{
  "horizontal_flip": true,
  "downsampling_factor": 8,
  "encoder_activation": "quick_gelu",
  "latent_channels": 8,
  "decoder_widths": [48, 48, 96, 192],
  "steps": 8500,
  "lr_schedule": "wsd",
  "warmup_steps": 850,
  "adamw_weight_decay_other_params": 0.01
}
Rows from block 8 of the encoder, named by matrix and row number. Rows with one number belong to one neuron. Each number is 500 + 40 x the weight over its row's rms, rounded and kept within 0 to 999. All counts start at 0. Numbers have three digits each. After the name is the row's rms in percent of the matrix's.
# fc1: MLP up (encoder.blocks.8.mlp.fc1.weight, 320x160), inputs 0-159
# fc2: MLP down (encoder.blocks.8.mlp.fc2.weight, 160x320, transposed), outputs 0-159
fc1.20 112:474429455476522570491499497489543513465498478491490526453469493482463437573538525433503504481500528625428431518497504472505477508512516475479494602457512464505541535503425522450524509496466470506513473506483511531609557472539484570497516426510457513525561452470497468449511487427508425549517515572490534576472538413533534514424503532514493507443480521495494519496475473546509573518489541446452485529518393594509499487556485555511506501504509514438496474406482516480532561491528507
fc1.21 120:496569465445502498420493536504472452507442505443503461452499475551493578528492466511540372452500477503512479498467569516503491467505465434500489487519519446570484507539530453486449479508421520451420532534458493490530470486535468546550485501479504461475491510466505455478501545491519431592559571470519505510493495503519496524526589503492444500463472544470453509479460509512411513492471607538480561454540550496465535435568511529372461557449485536481563498485516550513482479466477493
fc1.22 087:481570458483564476556464492442522556500519473496465478514457508520470474564584513564494415464454480570534477412507459547445511561468498565540481536479519492518549458513536545528543459495460530501557539462521518495573478473517445467467497486561525566567482478507516471561569530508482473548481587445546516490379461467511464467519533473562500490535466561506536546513529504473467542487452471529481488482457488500487488475507469496415509518459543463516534539568490399487422463466513529
fc1.23 089:509486484527421522483587461518456547549506498519536548515548502516463452480450564498510462480465581438517495555547483458495484476523515378479566524544495552520440535404563544451476455512455459472563535438532477510545488478490503497428501541507420508523505532509449566545483592558492504501554446436522439516543562522478493452461559518532517510491584519512529535512526488517490501498479474494500500575515452532540448541510572506530445421481516556503507441493520497453481495537461520
fc1.24 101:490502422521586478520509497506479549522519553489522515494507513450499520476540474578434513495497505491467500554480485465551422532499517502480554550493478401459479511521514441470429544497541494543526504498456428475439468548519524504538596488589507482527491507544489531469452521521486564527520497489550594438486497513503477530466493476468494535554516444528528513474428501540508500542514514427463480484414599473430508435474469493552504480433473443493423507444494592410516519571490501
fc1.25 093:499518447482512475479487562438430545492473558488483512471503537447502502503450479546477449498485535460486497554516531499553476489489446480465473516472439501480485458475564439396512463458467538529494550430453490509419476486450526493545522515490447471514542454588519532459549604549513524528411482532476490551434534544403487416515554538502516498462447455521538443488436457510517501450523539467442483499430547552453493519529515557567482495538531474444496486559502518494446554478529449
fc1.26 121:549525584542548487541444428519521541557498484453547481514482570512513532478496475503465477467480525521462415525547530467550499440524485525467512462522504573500478517498494444527487529464549556451513507452483477555514473518457480519518444497522577462485430516497482481474519518528568468519528495563452548547510520601413491482476498470508518441537488498455572452533539461477477503482529576509472445445479505550473608444465522505521539540543526528548510513530510528483661525462539467
fc1.27 037:521532513568532447474517537526523463549509574422421539471513519546401488512506509453400509551495560518528434545506479517459480509507512436515501573467414520491590505551398477421477507491469454534528457501495508433515509472491492489483479514511504487557500500493490532487464490494559535532484468535550494499459589445524508523505448517469428491474513526476397522479480449510453548537443595520469512544570484506437514528478497501531546501494415491515469481510536530530503496500508394
fc1.28 073:466533514558541572493568535488458531493445435505528556492492466486483439423564504470510549515538484536479494464426505505464498511414525473499512511505468486466437480465558533521505530541542516484578545589494521465484560468496505513455467446476606518522441467562436529449576495504544447458547552522451388468528487561575515521556487467497489505489557426444489557501462493502535549465484550469464512551474522458522512538516479480504481477424496475478574551478493490460440526531517513
fc1.29 098:595554471503476545515437468578462428490540493467480529479484532534508560470492443472565422515510468426530473524476597504472497481480476562539477504531529516490546548557442525540516456526485447483555468536477515452488470465454455508405560521546518475479502552487512492508424503559467466504466577482472554546445487517523470487441496485456560576526474461589464476571514517472482487517512584503514493516504521535479456523589517494534495522525446516469508546528496590474511420456474523
fc1.30 087:560553453510529514506522419529492465502537543494441499531577503486540606538479509500485538452484477522488542533487468488501482459560553497502494505510551424456500467501481462507458467465430531497606453495532428492528508572482442511489474454490491471498573497521476539435562510488572474547496539491546459476497543516437506572486464515457509491482509503576519559483540485490535399480503517505493484490468506542474622534512513561496462433523451540574519502498570475527449394493452535
fc1.31 086:525505478482423543485481567551482522478476449492557492525533483543519459486548546507473484494522448477426420463493513571435513558561502438492506458553508528505485528455596530466554403432536526504479506483542444483518481525473439504425541507560519478444508508528469509502502615500591541500495542464567529497491461539525499523561503522572504570469479517521486531492469506497511508525358531566468492485465527515454430472499450475497528529488525532548525582476517492495453468525464502
fc1.32 082:557459524481410463477445602474565459468530508435524562531510484449567544483575487505508463462461502460479525500491501507498450524501508492527425484506473489552514547570478499459547511523438622499504522501482442483531538476554482555473504435449441559519494559485493508471483565519498514524457551525514490512502558479498529464480483510483569493521535579472527466551514553459463437585539520525550582477477579480490428522504498466595474433510501481504465491478526443488492433466495460
fc1.33 101:443550436487552433431556495498497559563516476496465479474511515494518519517539550496547465487537489489493548457547511489507526549497579531512412482498518458441491499445472480511469494512484415449497499511545567397448608504574526510512516508490431551521543571476488423513537557440543569480457481576501501500506492423478520492482521543442504458518542513469449469456450462452423548476553527523455530501576474520427504541513508468518498483501494568539458528473463570501497523522526531
fc1.34 093:467517432446530579508487556403533519492511468596614414522539521470519433490507493483538471511508453504501530464475542510463559552496448538531463496507515541466456474414543438470466513542520460565507474487556550476542482542494493525516498481541513564524470498496497414548532568475561570556497569497594589514483478516528514521499496546580524462440520511552527542577494484430516533508466537509430514553446532502501478476510547488506509526525473499476525534464540511497537465501536518
fc1.35 087:502517541435521498552504460488457605516535469492491454433506513487444497525515418462579425510478466474573489488479492489533500531507445525482498560523470467514511490490531475494549503480456412463496486527474462467476514513456489506471547504447455533441499616519570511473473410502531458551512509496466476544458523562469503481550531516435521533488432489466466474520569436456524553560491492493530523492469485485486598426514544514573505413483460444482472494609525522562539489493501444
fc1.36 111:488496498499455444438501506481457531431510478510457482465484525509447479480513426468471501440444590435456525506472594560487501527478487498497455503411482546494513530518518513514442550478537475517558523508497481503525480463466496514556514599538468528453485521417487561481531562512512496503480545535520491498516595515495514455486475512547469485547442470479472607519465497504504541541456574517541497481471487480470573483538578417492492446520495449505468437497471534629611489482511474
fc1.37 095:469526521485487456482526437573479505500478439480552478498611506480517529495494497508501487550508524500535459469502465428490480462481526427530519562526480450431451473507473481571461524537611437503580463464478417498553537520505473559546522458548436566541489544442454500470509482487553516539459510452502554450546450386398544483443486518535526508523518539491500400490532566514502558467540573536480530518494491477519500517474516487531512568464454459492509483497491510525453535516556492
fc1.38 093:531488468469555480525474498514447494525612498498517440458519448511477462485417484507532491495538504529430481443503501535499496536476500430489453488464509490517425479496508552456515498543504574529475499531497601518525544453598488472453456489516490511482467576531461512490431517480517485437491480551488571543578485445490512500564581419553516555472530504534459572487478465473518528507421497527522472374439500469498506482504463597475538501491451504478480475442493491544553422498526469
fc1.39 069:513450416519512480496461525480489477528609550545416480433525488462486496514571543524460494464449533493412517531508495584451515491522523466463475511543520543527474509504472520481511536531553471570526507484479528508427442563511556563560613475484519543533482480551500526538533441606507512477482507542503531554544501522489474514499491489454454487530435527504446507494461580478512503506472540455491542578526539498518469489461508474459477486442427483451509466462436573520417542556551505
fc1.40 099:501523513395456528470462518493504549481471493529493436407432536579532474515561504446448484437460440554501512508483526471524526520459457517482509546497492463533541520480564510501521482530528472549491382506432459581567493536534400533511467481538452497498417534505467488411479516483480530503582515522571483487474604487508489458474474453475475480530482501470512496508500456406533497439516468569496419556472524533522494470507494523557545511463484504527571520461486486454499493475522448
fc1.41 084:515498515463559432502465515508498492527562503452432467367458515492462429525530485524464552555491433552500503467573495513529496453487552523542494546495483550492562513500425457516527511479590498540451533559452546496559557528553524540487453509559518444492500508471524515517488457475531508496485446563521451590537495516500511530425518545460431557575452413493517484489511527520519533537509544514508515520490579492480518482421539574507560597524490492537500513459485494474473479563478542
fc1.42 103:528507474466525570495521561526571507471529412485464529431497541484505472539507442416475486499495513448489448521548512532488499542499517456511521414510458528582497444521608403553499497531436459582484561513479460476503501496448475491488418519558493472523490443562486465442474521468578483492497471518573520475458466561546462507556511499522522476516433530422484541531495538585485559527473563489500464490538519512483501475488579480570533494485512490543507438454498462473527487532510578
fc1.43 087:496556525467444555428476526481433490562526483576465521423497526496500526500571521518460480480447543471497467484534478516457522517558510439563497495505483505539477507434524568528465497505564493483387544491535466519489471480450529528509583414554438527491484536479489500517482454553458456452518524524534463475552484492537485522521461453522480486490477475516596516565427473499492562520402466524460519506557525466534499399508505499510488453506462431441476562514467505574552463579548496
fc1.44 088:544481419478511429546512538404522480462503499527566439495506445494493503533479541502487489557461516498455519490513594516530460535455488518548442443501432493451507459516540512589409485489550493495505512568427457472502519443566582466453437525531515521504616514473458535480582542503499507521500511485521517523525493493526473477439547531449474535478558533550543494486517538485465517417573550510512445487514482509500510461545558451515420528463569509521466534487435521433472515499537519
fc1.45 105:470512453453552425409525553530498449572519524480602532511450461460521510489504443507421534505520439485464607498457489448487540535483464478483529557509499472513468486528544587468490497512559509526509491550543585452535434506506430539506519503489465464463499506492560475509430398496461543531527514488462491455529483394516510499476546511585527532537429502534501561511541504488530448564511589508530498521498501513519514557557480536489473516460433413518503490512490480493475517510475456
fc1.46 113:497447492417507490472558469469419453533474570400493504474559522538537476494465539416521532492468488459485458438443546506575447514480474546487563483466494495509506442517473457429484535463561460500511516423533478530436495561514462542475554509480533525518512544468528466506456463528474494540494516534464513550489464437539518497496524538464481521465509502537532480603508551535450507488508520517564483514527536531509532485684460519492548520493480491532533472447457484492549500567571494
fc1.47 092:524508477513456579450490544427491386584502516433482526526496534496519523524536485495496442484465483510593481486524464482563503510460416533517465533535497465535570455504405502541443501504507503517423470514494552464472518509530528453479452539492595503507513463490467516569489497566484439504554442506460521462532500480544483514491454483555540489517513450524576550535418431532500525542462513431551479536507400507500520497541492476521533427523551468534466517440454518515504414496514543
fc1.48 081:520499518472487445550547506516477491474491518515486514502483492501485457455486431488473515450513526525549513544577505541462442479441561473456498452540538558446561468454555400524493522508532512574487491540446481456549563512511502576537487465533558538501408520474494623482503509533565561493494507458547514460509500484468475437442490431453498428476539534468496547458509496536451549433480541459529481531507517517448444451465471497530523562448500584581480565574500467474504484488525553
fc1.49 110:469546508530499507461529492529489546453526464546521551509490478533522622509547447515504525472563497534469480450554505509438479505454523482471563498535547520523517521567466481475488550470518567540370558521509569486454539491481526498533544495481478527523532524572517520514569479564509478578539450570467561464512442529502439438497501471504490517480557530501514474535554545496513503505464543521465478524558490494541544521390459506594498535451534488492497509491494548490541456551547627
fc1.50 099:509474532514443490525552501465449528519528601530484454523529497456534509518432510505518465428406541485545410520489560521435508490555556489455469501486458523495461497532463493558527461496440580453499447557458516549500538535399530500471474534460438416487503496458525527497504454435590520518570549439431482513469482537509517554516558543580517519507484519509494518499530511578496540541488570460579526490474465523478563592550527525500536470523457501490433526496488502496510533491497505
fc1.51 115:574463531508467517552501515543530474524514541485541539581499421514522515521426507460484499447487425498534409550496499499399485575532575515479480487524482473533473468496545495485526542514515455452539517449508536451571576549391473507453479506482588464494440480477535529511511557557518522492527505571498451497520480600506511500496535469454516469471473439516487548479444482531497524492501520492455461472562480546523643572501505452504529470494490486509537411473542499459513498505507522
fc1.52 137:494511468460485518382463473546478479535525535625468552472488514496549442537581442482445461520480504489448469521515506542485540550518468390494492465515489482545510456435551462510550493477557459409458469522534471564546498529477489533546566550445547503530478467530520508468472477539463427489518428506479523494508486485538461431499518437502463490498507467536560500503440498493482508533481419499569519598527543510506472458487518468495506474518525468406512502517519468410586486511480483
fc1.53 103:454544495461475443483521550587520511499518437540399473461484490458475526462466505515431453518475468449494590505541545487459498404474572463496464523488533527427486492492466478498501488471531483508577546444518509471470605504550475481491537482498576505551527451499511521564520557399471521438513574506547530507526496429438558473515520523532512554462563534565456571494456511464472460394498542512484403477486516515513476495467471550523483516512544504501515510468473502503440480517479500
fc1.54 089:523483523479517506503521489390449480443455479522499484540500430507517537477405445530463465530493527479403549411515532514460530550459477448470454512465440517505576500527558560494516539526504464462493512509514511474528507470459519513559485524542493544528407547523482494470475516524546514459468443520499449445535530602503488532484548416527479573498476531479418530537471491478452449456548528547462419415478493469567467528519506480512493532437526488438525468576453529557490495502537460
fc1.55 084:558467488459539478487559551505470507506485459470443573520479477531459517473514548501585483570480494545507521541473545509532487496505570547552465577488553500526520494530563523559475531508443566526517466558498592541524466457483512467496545548513455532563493527492506471464561561528488454528482472454454529577507521478538497493521412531514520563471441516446508452490557516545530543534504486510407557511554439504544509492523539540517522494503535473624485509551521449525469426458452415
fc1.56 074:530511561469402484484512604477527487512510463443499457545549458494520521479572488487539492586506439488501486477469506515443492529514541477546470503450472471498552521499463508455525526500526540477513491374474514434522523517507515533529477474570489438499471480543500479488458615365515489515504492544455546510475479471449442476508464473464507513493555491481484511501484456564493473503462562484507528552550521469531484477493490506518574471450553410447417553498528508557533509426595492
fc1.57 108:494471460437530537458474495512406519436525509453514523440455492484536472465473536538499488470454425468457503479439559548494584480470430553509514515496486555474511481439498508513548499459454522484458475442495486547430496442526492532505510488498520477536567493528522392524535527463515477420605479519483534464460482524482466445553524558502535547441468501460506481546538561561486489485560480411552465468534505545496501421462455490488508501551508432600535549516481467489480468425509545
fc1.58 101:472514453494541508480496497533466483465484563501449477484535457542464595552467450637544390461540480443593476491568533472528448565531572570493490448474498466567520509514537456496455508512471503418457487516470497449511513550502491467512581497515507499490432509504525535440521590482558515565536506455485483489458495494501465484525533485457466490441492512453495469503468498591464515490472509557495540501480504497518501434512503547394524521550469536566484517524460512449514484461466438
fc1.59 107:516530501496499515481472557520561504503473518471560542503552498478457465510437508465448427506492492470482389488501507413534481471502570497551440486435531527511482421421551487466534479524498468498566447553503426485510461472526548490561515443470493513541510507504552546527425507469499527441581521503453497439508459526423531471477534484459489493457566546493445499368467559478563561486549545465517480499499494442543485517574483521509540497469487466411480448497480469526465524542502549
fc1.60 104:463536461514586524501531536486510449456456497494506517421521478471479519494461415527577585551525470471537505498575486529444514517468474510527427541541492523484409471533500507568544527452569486515464470483488542505583567499519492501480439527515539452445567526446522454574542508499526493522543537589463506457503529603490460596526477573502543452492477512550440515479487572518558534493505553538466487462480525492501517483466465476512477535580509419536501480440515500559490482521502482
fc1.61 112:473455561433547480524447521499481490532531505535492438482530496490467551493496491476481434514538400514466463489461433552457530469472507481490497537479497485526535508584461454446477492450552543488603513526519500459519476485569524521541563532500503475562437541492496509540443533530517512471481486495476450446507548592460509486469501503481529434499543453514470340426464541530482484529540518546521499474483497488540441481544495586503547488493510486412494496536520599500480595526508537
fc2.20 112:481528463592511499545465435501468537552488514440545520482460483488431471536445507465494557508503517421576489550485460477478510543491404427482487578516471571437437457482479441496484466564564509419456522516558537514458511504532462470463473477396532432481514543496522521414445535494472468491500555469565503507539474453528512502530516495454541500492451454484534544574542478504514541558489531548472447477543481404523558478464524497527495489514488547448490489443558449512523467467502483
fc2.21 115:519530457533506523497539595499387507492510483466443486437538511520492556457479470507541533490567546474523489504446481531453536532511488465491494454512531488490570467468517502453556473509527480457519506547572550439556481546483542534478485460494426539491458465443531484463602464517489501446465544576529473526379519499556550552503458525555502549496552503531494479474457539412492498514499548528508528463533542497523515585543618451536436555526522487531509454504479457484449477470490528
fc2.22 092:459498487533456508520526477426426494517482439487501477526531529474489503501473525474480463490532479482488460506515519490504522476499483449552514493518514455423489578487491547538464528508581503489420444516502425585531476485550496546538493589516474507533467526503445504557476565523374504444516506456479508568480510511447517489496494493517651522526490513532523494531512560492529545470507461480508447556522517456520438543578413348475501478439478500441496496509471528491533523535483467
fc2.23 094:521445532441575511539421466482566460456450448481503478486525504478487457526559536458527518515466506539516510537515492508486535520580566497513571548511520488493487499471446495457507474530519492513507536564492514571505470557477513481588548378472575474526534454511452485497512458495464463525494441466483499488467501499530538415528473423576576517545519445539487480515471511509474517597505543504540469530483497391423484543444484432518469454594507498494543486536505578530461479490534518
fc2.24 100:483494511488446500544461510480524503451579447472445462543504500532525545505547478509522474479474488490543546485509519424422501500551512428529593450532461480500523581554519515545513456488528499522549494462505521449509507468570512451499483509502483492484464447557589515519488503547497538551524479502540540456580576494530473475528513454467553491527457488519524459556528429528467474370434460584497577415514467523525530507431479458515494503503488493453464466453459550574548520558479434
fc2.25 090:480507495529548509410543582483481482522455534539528465479523516477500492526504488419523451580495548499482546475548453483479536478522528450569524521525496508439511446497486529431468446494547541445509456492548489451472512505527494499484512516476538494491495536517448496536447471513483469488466497507501553489554525614478435398465476386471519453513491495482448538505512485500566486471462448492490556507502510433491461467604450454490459544533441559522503439582444596565504478522423512
fc2.26 113:589547467491523498456487513488467582579427497540389479479511451538481527483503562445474467565514567478549501474462489467458507466564523433483511480479478468516475494566430466499476517468524504526509488460446480545537555495435533474495464456566522500543484515488499490485505533503516527556531489477525611480586484525503529516515454492487486513440504528494556539577464462460494468496409519536523519561498487448466575558389513495480557415498488490471492465483447560471443541497511456
fc2.27 070:500493448489490492495516459495474486477515476515505380493507484511445511517557512477508459466530510532504523522480521508518493457527517527536535552506522466487522489526506517484491514548472485527487525527513477514492483516500499523487496498462499430491462525534511530507529482522738543485516526437525504513510421483462508493504556460498609500479467499485480482524506486540474502504479535525527481472510480498548480519489529768548472537510506479529521536514515476504514483507486535
fc2.28 078:531468446531502417500500548475502511433504497511501554514542477515561482528517552506467446582504422540446456440527509513540515468467471460431475555549535492458469458469502463558457436464466480536458468570541520488444484528510488502484503442538491554442468500497556495561492536516522441522528546514523449498550490566494496487609497571582532533516508515569458513562509509518495489497469609456480425578534489501482490468475537429539544445558492485504474597482527542489551471505510538
fc2.29 104:489520498481520488486484520501534465513458499472536504554533541493450559453457426530518494462453491469489473489480450449462507479532534482458480456522531447473511552505495508495536492432526567520492497529441471507541511447543552478488511516536435552491562574460527519508539552618475517450539463499426505524503466495545531459543536561464436546435520495499601539525493495460470556409468495568507533495509567519424549451448484470439426549472451453545461445558506508526538487573545430
fc2.30 100:465501542527511480444510429560529541473487461542500493462511479546462559523490441523474491482483477493501475466477490459450478520520475499496490608533531495567528487539483489465490436524466461485478560457509554445472531524452494481462482497490508524480543460468560509521465505477417575511434505504497527524532472465553527506415524493434586496467506514527580484483567489504453550545509546511519528549491485514462485552437510374483450442547522540551401418543486411513453559445554535
fc2.31 096:497478508499580469514509529467416408484478431446522498564500548495519504467542443506559489535499483485521499480593549501459510474497518479504519418492542583451507491471500517528477485522478512469508497509496497614497480474527535539573504480386539514595529484512451486517502508518594502476435500428490463473480466508529530443472535468504433469484513517560453519423509456538534593518436537487475482467480586451534420512503506554505500517487416509465540499474438476493540463537464473
fc2.32 090:528508514553489489545460498468574546535497494447445480459525581478441537459546544430465503461520520495467562487523441498458611589473480530445456495523507404440495547552529487437536513504518463390510480439528471494542562473501493498435459539544491497439481472525447486429518509478510473499490496494486519611480541497503468489517497537537415463528445458458507496515546478470461553429468462492546479468492442485530486448496496522471490464504436562460493473515526457520489546448582492
fc2.33 106:436529458474446492463508518411506502494532479462452491449467506556503571450519471482552505517541462530496534525464468433490450516467583511516525504557489531531492511563539586468455481451514559455492450494478511455487421572519507458510526545444537441482486460428537473527486434543476507437470551502536601469533488476473427474581480557443512515509506435557473533477528475468473456494451463534480516525491469461528503565525437500491451508486537416435534545497506552538583459534464531
fc2.34 094:485502485552521486592503492419474393513492422468572489522474537453525484527509562466487484482502428516500498535549515582506580495482549424562494452469547505474488535471476450480443501536554461514551468551459492570524433489555448551513460479506555442515527480478535526537534518504543491514486522549543494449450473532503514546548545534572556521446461518486484428467522541500434516455461432475488536466490491519557499513610500552512505449514380514526498477517492552490482505531525474
fc2.35 086:516526490530474512473471485546555491487456474514492457531508513445528525460573455426484502496550486551474444502471488504484483486525488473517538500497485476514529574430495471508477509443507590461446503520384513436494478455506513475502469473585518533429464526450484516474531511519486530509433501492487556459542591518538482474434432442408478473443541523470495483463431460484517511418522598514502596522488547556478502570530512430404408483478541475542491491515507493530492499556513455
fc2.36 114:487451503546526520356475548559487504532492543501553514469487530486481522492522517505556413512505433476525395480478484505503501527484559526481539464461480510515483566464448401459467526543548456545538473451585487462510511513543520506475485411476464465482575497484483485453584543532479504536493508446435523462464484545481502465490506585430570463525486490512430475523477423542459505539540418481520505513512482458470489553507531478536489482548465503521570454516513593496493473536528456
fc2.37 108:523494491496492476414454479483511490504508464511496486544462531520525493462507458521492508512494516487403460496469481524469541564492530519474552509445475485556498531555518608525427454495600588531546501404545577392474486518411482449397519469489504489478475460486451495448453478456448512503488561491536492457460526551487516481531472460575507506426489595434531482540498506517467498533560452508500539482569480454466532550491500529486494538517481487435494464456471545436446503491499539
fc2.38 095:560576524471591493541532472557498497491474480529508491559522509458519438473446498475495545517566410477527528552464531439502491482421532488515459506514419458479534396455497467511496495553468494499531414521425467547511485506500489550570571518469441521499476477437488502507473513457500484471541528483542468547431488468494517463511501650488480498536568503549393503463486475503500556555475507458473514526507508413485437498498525511538484499500446484528546523489471455561485511424516475
fc2.39 061:524432515484505565461463507528535469561508509454458472547558596474433456556543408552522513543504500508574487477457417517536583553478530572531552554533510500483496492516540509501545477565491480495500497504528414566501529464520480515523548494480549425498492493575459537490507499538580537517547435532483554535535521482452469523499480482511526555519472486466437465497479542494429470482477540539487477520520527542475550441523535569511432533457596507515464540470427454475560469483527460
fc2.40 083:512498508577470466502524572527426520474442520488479479533546485583507524494437496495546525457518495515518454505500504483476554493580524500493396508507518543515468466426536466524447539534502547513481466538554535435580511494531519491484435511534532458497493449449542559545491505467426460497544550482535501423461461512457518538452568607538520503495528446540549428491504547464489473441477541508477484425543520554529482554510465460408505570486503462537551462508550412491511458499512550
fc2.41 073:491497483437548478527554544513489539516564527485502370549524525488513452544519511423512542541504466379482489527462531499528464494474478518513430560474505463494538495500509522444478486546533504538493535521548513511489469474497490485493436590505494568509490505497495532479559540507559504449520529458519559516566534531506474480634483456495540574433462486504436471497494502520461583475425505456491508441458544484557457529456470514525525549484508407466451447458576537452486552518484516
fc2.42 092:519489488520497498511481527510497595597502490492479460485555501509514536532466529546535508533567509537583478461487524607418528557522501542484461514448525539492517425476409522534525548473469514533506459509461450571467513447559487532527507483454532451492475448526413565510529524481587510491551545459483474514486537531483491442416492437560477504529437541524473461499399502480478528509425462479483526563469511477486437556534506586463473438483475496504538541478438521500537484498547469
fc2.43 102:511548473463578562521497517499467509563458464488468488574521465446532517537513487520471487577521503528473519507474585485475547557500455491569505525536592478498494523551520620539509476536569591565489571538513426557538468515420510443496472442505391422489526479526464545489409471445491543492491427509505545513513503483480502506501531514541556475474454526500457520506474516462494486574514470474515516564493492540536554514438452524489481497581525534582494467482478523491467497501525493
fc2.44 085:419513518448486481545484499466483486520488493495548566477546506538520472419471524452457495512459482560492469515553522506515491423519505504530459471468510528429494519543521450495467464524514491635506523512550520476511529479561454525529524476572461536445619438478521428495493468477465548470563534566543522525522503460535448462522516550485444518458550475475456567480551532498456475519419457557439554591496509432516481496467535466497539512542512547498492549538551587468455505473521446
fc2.45 102:505485494567507475423535460483469484464527473501546531567495523451528480470470498519485500487498443510548589509518502585546555537482450573475532503446526476525570524528477475577501544440536506547554537475448491466511549515515542577410520490502573573517470599510502519504484508480529540526487504558474375441515464431508499538474503528580487514578514588529512477551471512491459521437468491439505513529551486501511479446542483487505586526476487550522504431466505533481437480493498459
fc2.46 115:536453510528484477550468559467480546429493523526491463539499462540476472493542538565514532530460465526452583471505510514507506513545571449565553455494520455512494527455556531482545519499487520472451521490466484443524523553470480501473484559536432534546559519549479502546496484540472522577534483482534550481517519542513455499672466479469521504490602529593475479481452510518451522450408455491496497440508527507420448530484477439470455575525501426514501508536525505482481490557483445
fc2.47 097:448516527508457529510507579476465501562550467473502493434558515511579544527481526528508530470471387418465501455554537497529425459489531490500462486471539486513532538514543536521530552458470441538570543488547432464521449504526492608555435499511486538538553488577459538510421477441485479498482498525479491552524536491539482489518493552508493487505469452498529487489497599532519514570480577477515451566490578546516551453498486408534447505559458495510509445504525470518479564466477526
fc2.48 086:502469465487500455502467445519530500625508415567484475496495508483496486526504558513468518512495513513474499462497569560455522496439491558488487539531476460503454520542426553538539471573469499532498481460467502525495537500473485481491516490608527499446458506485452459559506516540527529443526475548509455577546552502483503550485498464532510464552472546483579439575446499520460474566491480494542540579547461475482506551454506611460523494521529536523453561557551579449407466468528483
fc2.49 106:567501480526481486556518580445531498461571506426478460528446484425530468526531494475518561531494459471483391501507506522510529504538439546498518470470530584474480453521429451561560508469551561533550539510498461451489543519562506531458533485505526442482466529530438482387488567505492503567474471481548441498516470626488474542566494514464489470496502531570441531502521458496493582439536526435482498505490480532496558529478558456511519452458479483458501534550512486507532549517477516
fc2.50 085:463517543506520480483489515555536481546479471566548538482501508551473459524523522494436428476484487538483526477505413494555480475501498496530530494476502577464556533559495511492533443460445451499488548502500499452494479508527477520566472500510432547487512525521625479498540517504572523581571533486503497514506477489516467553485461444446487575520543560491457487455525461531486432467515514573525527473481452543437532424499576466493556382497561480471421419542538482435445537509475461
fc2.51 123:490452522489506400492495509568474491537445506575458500493502521517556455553494553521497507519479516509501451499558477480543436467550401494523452507525502470542486437508467433542446487454460514527428541507509490606512468496504487520611521485498473542533499553460515500569483517386484534487481430542503460488578459507433446541492462493533475457495475563488478510521519542521503498461496529474490435511474526566496488450405548506491487491561502576451418529505509482511488440503516408
fc2.52 165:462517447504680464400430468466525423502512486510512478479533489494526527510559518516456482507481514544487466535502474460532490417530560509528488524509514544499494482609579543471579457494525499572524498496475501422573473550490548447507560425498464511460469477471520508555532535529468526513477469464561494444484539467506441483500503500522552500444486535524481489488513466493458565598507506501477559475459467485493492528553520432436432489452547497535461501541501528482501512506530464
fc2.53 109:449560596477516507511537492501512493484503491558365489533488469528517535479473553467524526539443412496486591377533555474565543520493508442508525504509514459511530446521481476452496542543464499461453498566501512571529529460489478493549525500583505501474490564467514494511479548526486558439559504497458549501477492453555503425567504552358512508489484498540577477488535521514504524491518494507484475541479480445483579501443459559515491485490506466504495525506491458537440465497500432
fc2.54 100:432506513533484511485425490542500541485477490501536556475470548512534481512443489436578510479459475510558424533516571429523418430390496523454424543521444485537444451437540480455505548519427488483453447434509494555506505465509464487467508520470446476488512501511473478534574516522576480466517555514494499437419513494475449577480495543534488501484518509480445580528490551491442516540466523507455503480548565560483490470524507548480480465460416542503464553577464455482505499513469464
fc2.55 089:522532520482483530406516566483522539525509569501479484528533514537438573394501504510496487486528483478470486451438480471497569519482431482573506454475499478517555508459505483535603526458511506551578494513528435492557525475543486549513475527518471541417506573551482467547484480567490507445457416532427515517468492533537533424555545441577575474485532480501463472482480527495507490468474596565467498533507456467501476482466482414454529512538467546462538506487509534472507549432495517
fc2.56 080:465543541526462507469512486493528527498435489529470430453491469524363511475480527555474511444565486503450555517533534531487519527473486501415463523499575471509472547484467518469416510463485516485448489504517528490448518474530529448464563483531505502474452523533500529473518572385593553501487458461532568535521468493503494469577503483534537497472481438542465483477480479532517489417495511503420464542489435470532531504485509642495550490502534493541493506500446504488506556590552446
fc2.57 112:558526470531511501433536498503497460457459456468501494550493416580493523452500507549538563406482449500477558580463497455542585544461514508553519453493536504519480522481469574529604536430504453524522453449423553548513538549576467472528468534546396532516559512538532488553474472508469476513514526521520499497504512539508517470491522469478554435508526519524475575449501496488514509511537561507481508419474451479514526503593446406511511528443485473483511548533456522517530477515454465
fc2.58 091:524497499452529510510576522485458459512526475498436514430519464495516535515487505503543542476501479411500503488533434520481595540547529553576468464507559471499543486476471492467518506442502531478424491501555532508536460520488510443551537465498484545519388439549457512499570565532443515400512554510457514500487436595445515529498512483437510497488556541545515521500452474485529523482491460536515517434555508446445494538543590403459534484513533458424514483536494551557452503522507455
fc2.59 094:470545492565459444462488480472527532461518446522533515506493553522448542505487508534461439389530512521480422475472500597541579451534505473444487448482568493590513509511457554458526555464487430536427504463514533544478500557555496531539532438468442508497502567513569491510602514540446510534536542494498491509468523547495437543551527583482489541547468524505457445505478469555533530517505392519529575495507487468530448472485518532526504544503514523447469486506524516476522430550509498
fc2.60 106:513576540451527509533602527457477455473496512465497420572482514439482510546499539494491500533529485514513491463464515495536499475480563476496484503447489447513573477564450421508568500431503571546486424521485491504453502535526473497503490499534468616505530557493498584490486500522471512528540523497577486456496470545534428585552492526555591481469442582454473498517498510523548488492485524478440541471449474495476473491510412434548542524466511424436467480448487539511474463500445530
fc2.61 124:449462454484544481408519514526497457522482482501475507483535524478524519533528501618502452505440581493487447471503465516506494461410476533481475471496455519454460507489533564539544428514579533516501440461474541569535504493484532441544504447458558557481519465524511522525526458566529474597488500470476505455520513562543501589469485415510527549466506537424513518489522510467539492419516485460572529527442492526509427482504509510494513525452515449511523518525602490525575434571533529